{"model": "class-conditioned image diffusion model", "dataset": "telescope images of galaxies (Galaxy Zoo DECaLS)", "train_examples": 88335, "image_size": 48, "horizontal_flip": true, "conditioning": "class", "arch": "dit", "objective": "edm", "cond_dim": 256, "targets": ["bulge size"], "num_classes": 4, "cond_dropout": 0.2, "norm": "layernorm", "activation": "squared_relu", "mlp_ratio": 4, "head_dim": 16, "fused_qkv": false, "qk_norm": false, "inner_norm": false, "patch_size": [8, 8], "layers": 10, "width": 192, "positions": "learned", "optimizer": "adamw", "lr": 0.0016, "beta1": 0.9, "beta2": 0.999, "eps": 1e-08, "steps": 19100, "batch_size": 64, "epochs": 13.8, "lr_schedule": "cosine", "final_lr_fraction": 0, "warmup_steps": 950, "weight_decay": 0.2}
Rows from block 5, named by matrix and row number. Each number is 128 + 32 x the weight over its row's rms, rounded and kept within 0 to 255. All counts start at 0. Numbers have three digits each. After the name is the row's rms in percent of the matrix's.
# ada: adaLN modulation (shift, scale and gate of each sublayer stacked) (model.blocks.5.ada.weight, 1152x256), inputs 0-127
ada.831 092:170186143122095114126105118138138060102151192121164137137154087178129137128125115133102136120107110157195146159135094086117140082094162166137147127118116140136131173141125180145145142104189116112198150079201149097134160159136133021193149090136136067109168179030085132141193112126143130155124151126136132138131113066133126166109105109125126123140114152156108119132141194104145134128088
ada.832 118:122164137151175159147105133164085090174116144121149091115142098169129137161157128159185097065089111149058125143129106185103133096147084142140109150177086170123167155135147083067143110155104140136133167196150182172115129103090124255166135162067138097135157123093103125150167141125166085132140133136129142096127094124110168064114070125082119096142147106199150165184095164149141136110118
ada.833 126:159167189132151099151115091112143103097077149105129138123115241162102110164103134100135124121130136105134139143167148091127124148119218123116165139133121124170138103137137140172163136141188116116137119065154115150111143095145120089151171077129165127134073102090058151148163106127118133140143112115157156177134103114144150172140087149118176161101157123108118117147151178144130110231111
ada.834 115:156169167107171148173129142085135096100130146123108120117119248165115099150115117143081120105152143146129139111146178127104119130106195143106176117139156066114138124116150121129157158095188112141118163057145113108104139096058108141152151104127101121157070094098058078188162149128119132155113121168167136146106125113145136158100036170155129139177133145102109119113140178086154068244118
ada.835 106:132159121129151120133088118151173051147112136077162131077097174173124171160143097126083116052090073171115176138110077129130128138087117223116108128133131179088116138155172122089140123106156144109136138105162153200092145131150144186159162106089150065151088093074119159150157187158195128135171100155164116112111098058186112118119052109094141201126147152172147087141120168120104152174074
ada.836 115:154189160133155127116106167075127071137165164132085145122146199187153129172127112143131140101143116139087128163139160091133123131120168167125177125109166175184112152125148113150138166123122150171162109104183101123119159162132154163185160120154178069145121110046077124095190095140184151164113096132145121133155110079134122142117049149108116150159093149160109130119132196180148160198074
ada.837 117:147171117125179117136070142122104092127133142170123133125126223173123127185132069152101117122131124183087129145150135105158126159097155145090128131128125127042094142106153090164167129112152155101125103105150137152129127100070132184158144127143145101126093090084081178130168149124116167089162153130151165101168103104109112118124027108082145130119110109117078129124129175109146135224082
ada.838 125:154180179168158170090103126111063078100145157077123102103149191173143114162100178087185184102088133109099117184134152120123133100109180126150136121087110169109119160178087112143100119140161121120134116085163144089156160144203172137171170097087210114100114114081061135146179116106086152152089083175138123111093127110159111160148061143108173176132089137143127148155137187116119128205112
ada.839 095:106156106176181116102113084123117128231132123097114097124172069161125122175141138137133126137153116097010128145183094167131121139136144110159113158113179118133149158139134094115154133112000122119134140183136129118158149152173119255156143152108111142105166141106098112127155154142171124146122118149000156075094142154142188142150134155128077127135138099149114143144074149123158125053145
ada.840 128:151167150167170136124101138138098084151089157099108141129160203173120108169125113113084173118117133131088146179139137098144079100085162178129112136083187166101095183148142075140147163062151147129150113086165133099172163171133133199162150109125166067116108105057081151133165151151134185130143106120129140143121140074132159153126000100140143162140162158139165096113133170109144137204075
ada.841 137:163170117150140111101121099089104067099174158137113142115114255167081130112098111122116110120154132128134145134148148095144135101101192138104114126075130158116144103121098139145115144148164161164147119062167144124139140105113164094155163087139101077147082102068069116119168127137115119099133132133167126152061136083095127164133071112084137141127112176149131116154152185126092106241081
ada.842 121:163185177095134132116090135126136057097117173097162128120116195174160129108122150104146153112123108102168107139132107097134147183132157163119158165114122100105140103114126135124091109179193108145153127074185106147098108113132134113180129093119129063141117119047087140149185074118157120174119112115187105103120126069113077159135073157122175137137080147115130165141146198138081133200080
ada.843 107:151173132153186141120115165137129111117170141164097134135148233168103099183099125149110139149211141114110161150167172093151160144138211120098142153102140102119164118126185115176164162104189122119122134044146095119148157112123135149157166097150130128143081096085047139109171104144098084139126120147144124172097152113087076181121035150137160132140118133153123130158137181132105143223115
ada.844 127:138167159151142103162136090105173085117096134147135150124108223168091119159106118134115186084142124170192180112155112058132124112129184156065134082106118137166089148162126162180165148078180121163166105053159123096148143144124135099159144063118111086148076094077070110087164122135116175106097103125176145136119140074115136181143092115150155181166107129117124105098127174087129147202087
ada.845 125:152164158143125110115107088126089074097107154126120123093110218164148155102109130115148159089086118132166178161123125110150122100118167186115132159114136148161136147141167138121109095145222121151160126071170124148159130122199149107161152092124167070166078109069082151136164133141146113118110094132211097079155108067114102145140063126112168191110116145141144110098142176117102130217078
ada.846 123:137155190151132124117083110132146079112097132088111125120124205160107125192122097091085092130101121125163130121128106110112139143129168189130144129124140080114140177144122167116150188100197050147154146033152106099145126131130137110150146090145176082135077098087094162135151087143106179174154110146155158151153133072092161181085099174111160164149149116138145118151128163069161096189097
ada.847 114:154154171142128133090124113070117088078174142112108088066135193149125179148118152080140145133099159098199146142126154110127139118108159178126133134096141171178139120149182165129120123134219133132151135065145157134131136138170154075143146069156147090125090117090090120184155122149128111184107116138188066123152097079104125167121099163113186172088137120169150171141148162159123162207104
ada.848 139:150147178086129117100112136105162105096179139106110118086098249152133098140101133113097135130127071119166157159134162090147109114103179162122155140135134093111128163142124158174105161124177141086136096039150163125077167116186130082138162068106169114148058099084101123095142143128099166137130092153173174148132118086114163185111108118095167172157154126128156110122146156105111126242094
ada.849 125:155169192126137126142091103140120060115122156106124160094137210171135163121127124072096165101091151120128149155122105089132161128100156178122131154171152163131118159151154110124129110147191116178156109066170143117109129120167157147167169075117134062108092101068084104124166134162152140169128092155181136077136103053088144149151053156141149137161133143153148119119141178109117119217058
ada.850 119:068151129135135117116082090125132082188110099083152117126127039166186154102150160127176121082152123142118124139119129206100090134162075149145129128135093156127113153145130166049134086134113164087151198197142175137162113105125127212164151165136176083111127098109118092062149134111134110126152116151169118118122093097107157070091148131094131137114117138131127158133063147126104115037125
ada.851 110:154171138141152153090139111145100080079139156080142136083103188167161132172092159088151157143136114125175130151143135087150136130086190122144148143160128153119098147131150152165111183157200131175157108054167139125108122126127165105165172067113155099095091109074064164107171095135095140135124100171168105140105126079126085182142068143092150152167137143133141142154141180145101101212107
ada.852 141:147160160103146135158121146122134075113103146133107120100114237164143111165115132101148121121111136129156129132136126085125148117083178173115157157103135142118119168154134128150115161111216120139138101036159169129124155114119140139153167068131193086142071090075087126194155113144142156149127109159192124096123112061094141173127046157114155144164122150147123112160135168118127095231072
ada.853 099:161162097161138152120100095092107077117167167106084158100160151165216093132164121152147098086064103171094173162120127140179140153106129185099184145123062184059152164143163080105152098092150154139139089112166129136127167125122110176166138136133137079134125126067110148159163071145189135187178180163159123118084109071127099118105044180157108145159153127148127149105142169095126112185089
ada.854 119:146170177137139150071085154150099080102089152183129135105130197171140107129114116112129124104052146110155136196128102087146137103082148170106150140091125187133140168116172123141125107145196107136142096103165166146156148101167155142166175091098141087121093106072082135163171118152163133133115124153202099144171082066109142119126068112078145177125075144184138149103134181067131117204075
ada.855 116:157169150147187180146128136141091085096118153140094102125145208168137124129105143126109130124098116142154125171151094102135173101103199137122139140128153133139118182182156125156122121136204178143148097036148137140146132132138153133155178084133197109163087107089044097133165109141150144153078142173175123135119137092131144192092038135150147178110134114120138107129144176146097123220099
ada.856 135:152178158168172170128081091053107077121144160139121094120120224183112153133157107137173115099107129110072108158130134118126123155127126153141129144137133148120145165101125083126122116106157130200134111117171134092118136079127114201175148137110140076137104098067088114119176095092164145148121098136174089120096103093139094109130022143135125141161088094171106140155130185094145130227071
ada.857 107:133185132136156154116135115112056063130122157148083105095153120177171109119123116113188149144122140097108132157144102162106137092127123121160156135113078160147099061143159111090112088166152164138154154165172124104110127159115169188185130130115154064100149119072079113136191137139125128145140084182157095139137093111074107104144064129175134114076154129141191127098112188167101096138093
ada.858 127:141173176124163175139068131128128040130114162148117117124140142178158093111142114137125107107107098144073169143102142132090120104120122199144160111149175156157114194151136107108154106121153121122160092117183153124141136132158108181184181131131159061122125114055090103144175140112152109129139106169179163132132105040119112115129043124098115133158140160131177105096126180136160116168074
ada.859 123:156166161091138146071108137161137086093127153131096125133126221159111100147098165093156139132137122098137160141117130094155087138117197166120136179097119122162144124149127137152155139158189186170146120043154080150081155127120152098152174086125176098110087108090071138138165101134123181129095077179149146143140132086067152188184065132085120132131136101128148152131147178183163125223106
ada.860 122:151168192104179187149059138129086069127159147104087097115102202173186143116131133083177173121072103149059093145124154126120133127113155165120140133090119151101119128155138079100161119140139134126124131095145161134133146130102165187163171127079167098156100102087083119136168140103129127154088078167162130091081120069173108130156012117102172167114095165141151169168133174152129155210094
ada.861 137:160168125135195122134140094121084107128138151138115135086167227164084099141115127092107163096156107142073145147176113072152112125100213120117082177112158096124110139145116075200114131116125182120126098052151138110129125126159138171154136114126144122132095101085065141114164130122097122100094111115108121058153176124145084182140007089101139183129121117122123105111142172100131113230101
ada.862 129:170175142135145134135108115100135088073113168131122119110128249172133124119127140114113080132098120097157144113132119121115090154132180134096168119100130143128058136164107130134153162112199113126140114048159114116126118113137108109165158107133114097117086107077074147114172146137105124143096142165199154141116135086132077156118059142090134168131123170120177109131153186109105128255104
ada.863 107:137164170135144160159094103119138072115115142171121084082189204174131108184116135144138137112123117099154104151125166109108161098100145158098144151113110150187105167119199142125158115109225121166159105068168158129127166089150120139162165104097117060152077094059088140136160089163140158139094118130177077158116095059136090145103074150080151143129087127160114136127126172088102110202082
ada.864 110:155181122135172169172104075122124084107152161141108108118094193172141114150132141132141068108104130105116154127141171117107170151145185112100123166078139161163100172149136126151153163147153129106150114077166096120120110114126118130174139125110145102174103115069057083068183115106114113116146157128163145149040114102158086153136057125088117151135129111088147113186141190122136165212115
ada.865 128:148168164128140113167148126125161086109132150138115153062127194170119136114117092155107144076089134154185172150144137079131156161103177168124141157125164158151116151157120146160092092150201146134160110051172111155134158117161133112164138080138078087164083105063075115149164128141145143166130115122186133106126135077150066171056089163187137181172114161136138157091134173091093091199085
ada.866 109:157187110165133190112155074109160099100148173122083117122152065168152125091105149128140097143150112086133096180156137179141143070152191040133154115074113156128116116118137173127097125164081131119153143176167155102129117144165160096185135139112104152128206186077066140089196109175106120110106096186079086167086147164111135156144173123130107129110110136135184109073121187114104118091195
ada.867 125:152134175118128181100076113116133100112128142105085120133207176137163130138179183115209132060086114114124131183099137142093076096113115187136158201165104143099127168168119095101096132122187119094110116090135176139115170104140092157134161120065202101185102119102136153217136058090128148184134137156171086105109087083133143126118071102098173156125092103193149172116146142109171111189109
ada.868 107:136146156109131128186091094086156095122115138125068084115171228156166155109163133114126088146107169102160125139106134103077158099118124221087155132127092144149097153184126131118165130104203072132132107060153162119107165131132093136142151099077113069122051093077116118155143095118136154169100155133204102132118098068153097125125082156108157122166079130169165133137130158078143115213066
ada.869 112:133180171130078118134079120132087055128130164110179098127166054179165161115138159089133161100086121127170149167111094130090101084092106197179119137120108158142144183151161149093098113135178131122198179159194170112118160139177136085192150111116155053136151161045106126172187121117166144184134107132146128113140076059170130115113123127141121137127133132172136109123117186107135117096094
ada.870 161:091098182103093120148084129150127126169116117106179093144134023113136165103175142110151143126099140138118128122077121185088137109140000179167103102158121141145131179120141130051144084159127128152107090223118146151126139159135111178116115174084149096115150128138200117140097132131179128154167124117145128125114072116128153039153198132137120090090128115128151135110103097170126118018107
ada.871 114:134161175133166147105134128142130094145122146120159125107135149167179155167178112167180165115094106111085140164121090160136164066134109167179134167130121158065120188169148099094100095098147132185111108135155161205116125117137089201163125163068180103152119110080114056151160158088126131167106127135170044087089114117143105079158069100110175129162064146185156169161119165119124158159103
ada.872 116:146171135170149136057124133180130117116152143116072159113148217168124132151112121081123093134115162110146175115142143098098087115127196113146131148121142106139184118170136119161159167153161095114128117060146116141149136136122147139156132101127133126159086101090061233176168128159106166147125123189140122182102144118172134165129058166129115148150144127123180155135134179106150076211114
ada.873 116:092089137101115117128115125140133166161115112147161122140124048103140136156178147101115119132133121118154158076094106144109126137131013155115146116160075115118132135146120158098175094131138124135101022181111130154117132123124076148104102176106125124119112122126205113101089154122120083126143151105184123114134093130088125046167205128095131095106162100112169119156123089142148129033099
ada.874 113:144162128123148114145103139142161084107158144121097147109106208163099153110086064115116195057122130157132157127141155075121079113096183161102143133133155125129115122129141149172138147092179074188141103036161123120148142101129189107152164074122124099166076101078074169140160130140210150147133119135153148140115136088150092193181092103118137146136137194128131129144134171138145156209087
ada.875 111:146169143102172114166124166138142105106118134139074114105117249169117145109138089123132082138139212152147150127161172096108159149134188160121148125102147118168098120117135137170151152088161102138121142062149109104120125133138109140154123089131150122144067087085067160163164126125104113127137108137166129156166144095138108157108059126168112173166099151122158113089132179102139110239106
ada.876 126:138171180116127138118089141100111048128134149090151146122113189177168157138110167070168124117127096112127127159114143109134131113128150173143127146142154120156172139148142134111147133174195166140159129067180164127114110124138156135170166081120190053150089100060089151128170089123108127177115094138191149105176117058125132151122067108141184171132122094168153154152127183155110081185071
ada.877 112:156174159117163149099098075104103090083144150146094081129103214163101159114110107113148143127157074130162109134148162101140120131127197144075131140068108136134150105116143135156110132155243151158139145073151148073109104089141141113158147065103130109159091109091048152117174133121134121100143119140198076133158094095121100156142052115075145131134081163128112108094143185120124130223104
ada.878 117:152184184104149165140078124123116063103159164117127085152185186180181185114153109090180125103115129124114097144124163153098101099155150165148142147118124134220146131175162109090153085165155111119135119095172153136078134111105130164182162133074169085157126116070084094143184110111114142153126140154165113124114097083130134137141049112070141142150089122140177131104132190129151146197103
ada.879 136:155156159114129130124123111129160091095130151123086129084144229157106117134116123113117147150075162116182172172138132074123113161098172154119142136166162122119111153156115130161111146121202154111148110042162091188123160131210150104151166061124174090118077103078090095148153103133114162147132148173179133146095126071101076174141080133136155182114118149105139122089149167130145127225090
ada.880 105:143175178120174158137117164156100073119131148135106112068163192176188109179134134121116106090076172111098076178140134116110132115119171167166155136112166130148075159121194124149106171134135114133137092071166132141153129102142138177171177098143166102118093097075081093117172153126124150153155080187164139145189123078093134147113044146113149176157096145158149148102124181151121133204091
ada.881 128:162171149161183138136146113144093092117145160128072150114138216174117137118140140118121145127151141119112120163161106075111107124085179155124154141117125149093123132127098089162113123080160132113149073096169139141174163150143107167166130118163123092137099105055066139142168156148137130194119124144163118115142128086166132124088022122149137120183167163141135110131143177097130116226076
ada.882 108:143173152093165194109069091117120064118149155064070092134139133176173175062169110147146148071121087114116111128120141160095102162136126154159182132176138184169127159155152134072131094159147078110158166111170134131075108114151111161178156146068166078158127117084102165112173128091171103135133110146180148123167103072105134119154086166115130141145134134113194104109125177113144100161109
ada.883 133:162164134154158144163122152108109090107153153139073091108124231161115123141101142125050093112121160134130124133144152088148117125103197153121127105120182130161084153134116119161175153075160139192146105046156117117178132143152149120154162091140111100128098110084070089181160108133121185141108096140135164115125151092163106184107048164151161200152113113140125140108146168089108136224095
ada.884 114:165181108140152165142110190133120053110118174152124082120159175180137116122137118140107143084103165149123130175119144118126096089100150184107163122128116185146109190167144100112128116101150120130159098087180154117142158129144129139182180126089162061151111117054086124153180131134130152137140126195173140142129115065116107141123046095081128194119142105139130105124147189101154165205073
ada.885 106:141163146133163186125058115098184066131171151113071100098167144172159161119160117158142106105071133083074123125116178187148139152158133170099136153108139169182125136157168099065184082174114120117135144129148102096111128112084128203167148163123122104118132107103090067147162075138174143144079126159148157139078123089136140133070039202164137141151099113160175163134118163132112122171130
ada.886 131:146168136119150150136138069116145091080149142081117153100174206162126137172106131155120089146142117113159138150151114139120153129138193112134195167149127107090097125168171162130133134143151119143141147061144126118111127090124149090152176090153137122102089109110056162104162062193102126180101154144156135165099156119117078182086099130111183137150158165158133128124137176116109062208133
ada.887 108:166175118133191155115115151111093074110186167118129147133152210168117098148127167148068119139073136108074092140131167092149146129114143151113109159138141124142130204088113098152110108098154141157114084092168046135172150155148102183168128155138130091159117111046088130121178099098096143127131175104163149129134135088097084122152013122165125121135116097124123127151146185156111153227084
ada.888 123:121166122174144168125065112095107069167116152118095104142189077174171145122149138175151104151119131115062101120107131176122152085147080150168132119118123173119137132169125084065128116144092155180153120188169114149161111113102126236178154170081125072089166128079112139153167097125152147113122152180137119156116118098131149087132067133120106102114118144158145137097102165133103101103114
ada.889 099:111164100151134168112118133177096100164109158104136118091109034162143126147151102194150118133107149124093139141118125153170152090125074118126126146185093157090170143120136122095128090138086169085144139212161191143174148137104139202169145161102104104124189158078113173097172179159127096110121148157125129152154109130119137064125138085112113116143150116146161175175085166121129186049125
ada.890 106:140162152110136124164087090086144080115176142113129103116126209164090170168110115092120153125214092132164107137137129089105108131092163169089099135130171067098119094112146146144103147090200118113160123056159144128106163103130146116158166069114174087148084101076087121116162144157133205158120136069146163099100110076137126176122098126091170142147118129137117144186127171098144118202079
ada.891 118:115157138180156161106098101122070088150152119117106113113120149170178156115126170116171097106100116138106155148145090150108114121136158158145113141113099146124145160166149091097133052093150149135160145139128162067174141124191132207154175118089177108109114093132054113159149111114096104161126091169150100090111107080123133124122042149128131153136128131170125140148093147107125153166120
ada.892 130:154158188144134122101118127108120087088160142091141107067096221145154174113091169094161169132110128153148106185132110111123150119110181142132152131080140110115118166112157147146135121140211099169124113053146181116144138098155155093142170056146166126124092115095078114140162130142149107161112042146176090097062135100117111180139099143088177197134097147162146150167147171152055113218102
ada.893 166:145159151139151172137077125111105098175141166102115095149176050158165160134165163127151115122104153146013082161114111179098124094149072144180096136121117165153099141164134046094131104110039129127126109213158147147111134153134133255165134192078139107115191161086136118114165126089156145152125109153095111094104119123143150059145078132114084116162087095126163144098124161146160119088124
ada.894 125:159175199114156133116082144171106069118121165074134132093111217172107116153116161148136134134083125146110125135136138079134098130095166167144160155129141124155127161134175116158158113127176124118145081090178120150148137105151134137168161102113173067125098110048083095133174148116149088139098099120186093126102089074131089120092058124105142151155137120095123196162147186135156137214050
ada.895 138:163168172138155118146095110128119085095143157116075120088140246164142143147113097116124109099104134119152148123144130102106125102122185157148164128092163144113099121166151137146154124112187095171136127042163133088153113141177167112156149099140166090130077103074069083129165150124134159168091085174175129140122133086144133169112057178111143158149116125134167141138150179101123083240093
ada.896 094:132166140156157147202088107112111062137105148085109108133160163179152149177160131168171137078112161155114135121116136158092158146141117178130158085141135169121127136157095112071142111087169163064150148137167142140118146138092127214171157148138140052128112095069111149189165141104098143179098125175198126122142100074115118091124037073110155128127119118179161131112112173091151119166083
ada.897 096:151162134112138131153111107115092093105126143109137131028143201157085106093152089124163147161131103122147105153130154107132069145125171208158114170158120100048166140115120150138085120087178095161143144062148125128064161081122114123151148109086168106126096108076094164131160126155109136127133110123136142089133123085158072173102072119084152198187136214169111130128140169093150107207104
ada.898 117:153169169136129128122103152121096082093160157085144093100137171160131137146102161101124163105100088131196120160141121085123114108086190180097136149084156158112125160151124143164127151106233141162177133046172157124152126138193152071166148073128184094163103138065081114131173120120138153174124152099160113098088115085124112186106072108108151170102104134153103134165142177091115126190096
ada.899 116:158169201153111155106129109108120075066109164113156098108134148157112094118109155101104141108106115119233119185129139110125152078087171151140152167118153152142130178148121189113112134145204143149175143062170158128163119131152137056170178076108156096115115142077081099160173123136109155162085124171176137121163128086106134185125132142103149178111135131169130098092149179080114093179122
ada.900 112:148171180154163122129157100134149101099081142110125104114150188158118074110094117111169137155110147115154134179158154106132123103138191103085145169113203192185120152170125138153097152136165115181140164069152143128138118100192163104158183072090149139159098117100067094157172101135126170092087118126142153119166141120140150180198088124129146187094126101174064118114138177102118164196126
ada.901 117:155175169127149143110130093105126090094148149108112104068173197167121055135132177118138179132139126120178145173169093122140161134146205114076192143089140124140100193127154161128171157134177102142162167055151188122138145136127136105163173088138165115138107112103055081138170101145110157164051155126159175109093137107144120193085090138116178136108113118139121153167136180108086145204132
ada.902 122:149162145114167130160115122120117091116130144068136120125097239169107146142123109100087125112098118186139154166135139079148140152102184173113174161133150154118152170137113123162156140114219109164138087032163198130115134129160153142154150075123135096170063090070082170159156103101129123102097122132187158115130113075084154170113051107087184181144142098131139122151139171118108135228074
ada.903 114:145163181148171135153086137128128073141076146119087088104077179170121170176155072115135101115114126145123111159139152102073156118101135201115139135102120136122115125133150118132156105079177123169152122080157170135127151137141127166160168106090114075198106109079089155224159137102156162197131076148154121121176105065131114136070054140139143148184100160127134134142130165084156156187072
ada.904 112:141155141185127144127050096089133075119102142055103092150179152155143168146109110167097139036113107141145107146116099144061186142118153175174136210139125115137141125183135136099123102127168118104152146074149103135145145145135155121153175093091129079116111123088101137167159134135164117157092068151143132106070139074154111167094092128152123148121131081195164132174133160066128133159106
ada.905 121:136167150124136100143146122071129086100123137110130109104122210166102158163090139109115139129109144120217101133149124094087137154122177137136153077131162141124109157120095184156126176147229084155175113067161130138157129110141166087157167070172114085152077096075067069140163113143129155154068126157200122167088117085119104152120114140114172150149096109112147149107127174107128135198094
ada.906 119:148182130153158160123074104115129054123107160126122134103153168186089109153120097120126102129137132115109164117147077103122112082092146152158150143117161137202145154159173097129139109153165134130161100121177101084159124130129161176183180100128172076089112109057076132132182149141123149151118086153170179142152089062114174124129037127123132139131164125108147089100129187096130081189075
ada.907 161:142166153156160179128074129115112048140133162092126109137183099164185146113167140150174073099086153106074091156104129196130160102153090146189162132130121173131142166128137089048150103182116134172132115165172119148141106109120145221180141178085146063137164138080107072159171113103137126156115119171161086113091102097130114076088055122135133128118041111153148183121127171145109100131114
ada.908 207:092109135124107117127101124127122150161097120106114118158135012116157148108193135141135123124130156096103105114086161205099155120168000148144115123154090135151127127117101136059164095134077124117098107228118121159109118162100096168123084220090124128124162139133197092120110109111113112125151143130133121130160090156112171023163214115134097081126099103115147138121102107162155117013139
ada.909 126:159177125141159135106114105137152093087122148113118172122132239168141103167094090151097099160119145117146146131158114124139127157146210094139176094105155128121094130132156142149194171113163108129136171057143124090118115109134160106158149094134139132098096101105046140100175131149118128137102113136160139143168146119130140177111060140161135170130142136120134101110140183110103085238141
ada.910 127:143170170166129142117105136155096072110130141084154121091093172167114168120116157109136167131108131142190141151134140096112149106072158163152134165168135154151158149149099148119087091138230186144161152075157155170113105135114143109164175081094162076121100108084073154171167108140099075161128126134196167137125092053098079147155078101082178149101181133175113172189128173149140136184079
ada.911 155:153155147126144126129107162096123083105146147145125106102124226153146143175081154103087115138104137136164164150138120067108146153072187185118158119103183152122100173180135134169148176094222135168154100027155127117145150143153157109146172038151153081121079105083079141145152132169134128167107112159181158099148123068116130194121060137119159182126134113150144095141146165117111128221066
ada.912 067:138168147124126166114095039137108087135153159112171115105148109166218141141145140140141150120084066176147139159130086159117119106123180104140180133125160194101135176139129160090145118158141124180161144087165205140142134117163143087173182113115139122135153171071084122162173115134159106119115129167116129125098099121136159183149124147067136149137151152201126133180114175086108150127148
ada.913 120:143159179148148145146088102134096082121148145110195117089141175160185143109103110105183176105077093116151146187142114119116168131108187140118172130132121174142082144155176151112121099145182143144163120046155197149172135131166173126158172080115166094157108117094077132160159132159151116158091074166156042098098121080171117196108095109113183186090087163133120121176128162096095129181097
ada.914 113:153168119169147108123139073133095094114151142158122094084165255164118119123090123136090150084139146117120109170150134078133146105108218133140108174130143152121119136122110132171101151122157145121130115049151110170129148150140156115149150078133150110114079093089076162089165135141135121148127115144148138136130154113118130189140057107121144194128144163185134127122139179171096143244090
ada.915 127:172167160142152133102083125163134074108149164101127109140100255169147154147122113153090113086106134161136151134136134088132112144092201163099116141116132137105098149109137107149151127109193155152155133023169128133159133116150128108161145092172126079171087113067074144176166154135147156130131128134163154113134127079114116186112032137100161129155145151132104148144152177137128190252084
ada.916 106:147177180141149172098111142137128062123153171102122094122159162183176121071162114095137146098085164119105116170119102139106101130107121159162164158156164160138094154154137116099132125146136098152155087097181147103151118123165134180183163133117147066120129117055103082136177109137160140130111096144177089109106115075159132129141065143109134140139089158129186147110122183118104138180087
ada.917 109:138129146088135150102095118142166090117074127125096079120122199146095150138131133080120118148143165130183174120115127091121084085089140175135156174147138099129128171184149144122134136084211102151140104054139149102147147088185112122128168095098121080157052096091117149154123113090097130124062116159180120132134113054112085157140084109107133143176100109146163108117139139057194119204081
ada.918 138:150165144148165131144118137137133108097142133110128137094135223157101108126087118121110156117103105111147150164160089102127137112124230120128148141112187149141080122161173136164108125143169110126131148029136138105103109110129144096142167053148147140101081099108037142098163140148133128131124115119148139106103163124118119203144073129104157146116162158135150084143139173137106147215128
ada.919 111:085095124106095085153158172115164170147161101143147133154111000100128139093152120116108105135140127094180163091106127172106089094176028121147108084110162119131102121101145213083135121134108097118104104197099114105101101136113094088104068175128115150107162162136191075096100147128119116119166121109139106149091120165122148065151255142108116103097110118104127120103112093132135149000154
ada.920 099:160162148140169151149073110097121071115135168111134114129158176168115138126155122113128107079105109113128086150136163118119176152125141175165119154187117118180155136119182105137117108119175158106158079095173136171141151120164129157169170136127128070172103117052097198118163076091138131138132153146188116156150097051180129117114037172145142159176086140127163115080148172121145078209086
ada.921 147:157163165128130098098129114139156093091109152130153124121107255162115107135103107101142115109098136135165159130144155066141117131107201146100133135136151130125148138117141142176115147124206136106151100030161129133105133084156115075150142053122143090135062098073078119150156142149112133119130124131171126146130128091102110193147097134122178167122125158130160099140149173098127145246085
ada.922 121:161180151155149122120127086109164106082122158112127127072131199163115113141101113123082148158208213135129125159165148096147130157123207091103127146162144091177088107156123128198129155105124150124148112090150057150162160123165154083164157081141128138158116122095055110117180151157129178142082074119104177148179151125165106188112092151129136171148115129118172133069148185114090092215134
ada.923 114:151173151156118145124112100119098072097141163106149090110146118172155149097111169112164183090082104133208107175139099119144135145109181145127160124163176169122138127147138187114118116138208143147186151087173165126155114117152162039175178077123147084119128148076070120162173085144145100154085102156180106086122109082145084179129115148135149183105123153169151124145135177110119126147110
ada.924 123:141146145110099120116050138090160074154170155112109107146112120155138173134192125151122134136116125134121134130092136090086096114072098255153142145119070157103120138132100096122123111102136140183155106121183173147100164114128089158161124126112135060131121144051156137158153128096176162178128131132133104138141077040120121104130079113086102091169112118164116156142138155121165140136060
ada.925 116:156176133142134146098122125145107057120141166118153132116132208180162109131131109146123084131119129093105128141115113092155122142125149177127136178144104156145126128138129106136138151142171091117145069063180149161111155119155109163173150089087121068134104102050083172171172131141128086109144141166150111125143123067154112157109051099095122153159147131170120133153138183091145150213069
ada.926 106:184164153150089132137103133156106083074152176121175122116133133160155128134116150138124150118078150149208160140125070108125111129090164182164145126150135146084154166157155186125119121119203138121179147072173172094150168141159140003168173077131146090106153175068093135181171123139171140187110112150154121123120100079164109183094105172130114139168123162180117146136166170111142120177111
ada.927 137:154158142131163104147119132100132107117122140137088110110115239159081128150096097089097113146156154146143105135168159065101104174123212144081120121102170109143083121122093128191136171095163113145143114027148093129130136143171117115146154070158102118147071098086071105100152129098122164137117120111141150129139156089111135198144064153132116151160149121089121115099142163132166118231089
ada.928 096:159144136140140119130085097152156104116090142139068101117163254146097104124133082133089107155147165141131173144122172103128088134118178172081152123159094088176091133170121128157150128085158124135118089044139084107178217163169136122133172104147127122109067102090102146229143124128157148138115110173143170151125111103119095160109078146146143135192136126156171110091150155097144089247100
ada.929 121:109136140145118167132089099110148116118112142112103117129165038144167153115175179167164125147128127125086112115093165188121139108167018133166144147149107156176142153147105137081184133167048131120118097240142124163134148155091096188151123196083132121117151121116167127102135085094111109152136148160128111163099100135119140048140184081114080086130108127154161136135103136181143106079151
ada.930 212:050074147101116114140151126127182197151118075131120112151138057090131132108200120138136114145153151113230133102112126160082134127165045124133157124146094111141128126135119240112132106131138129114104098153086124135098121126106071104087085169121097173140084094174204114104069135116111124139122146128170138160118119155122141076140255129122108081141115116107151124110082068110154132014164
ada.931 112:130163162124147133188092110159148074122098139104124121103159186173163159124147119178086135129036143189160115107133159145111176128128137170151141115149094155189128154174174168090183086134187088133154145085157091166158168105137129142162150111104122078120084091089086126120159094133141112166111131149207110163149107064180052134049099157124173149150075136172227157120117169109099098186090
ada.932 105:129173120131184152099089101057120074151169144090128114063127147183174201175149117154188139073100111135115141167152156133093162120116143153149142128099120130144177141107146102136128086132165177107158109127157151129139131097135144210170153117088125087120106095085065143166168138141168114202123125141158109047190112087145132119120044173177137138140116179219129102135107172162096094167103
ada.933 115:145171152102177137115129153155079103113135145170085166163110210168159150123105176109200095075123139079108111142150161124114103091146167114098137116101087189138130114111134105143133091151182148152129115108141079114132124079126128166157129120136126120148100102101055144106169112125065108101127171111201164130116119101096120115201039103093156125111144129143098161128128175141122143212108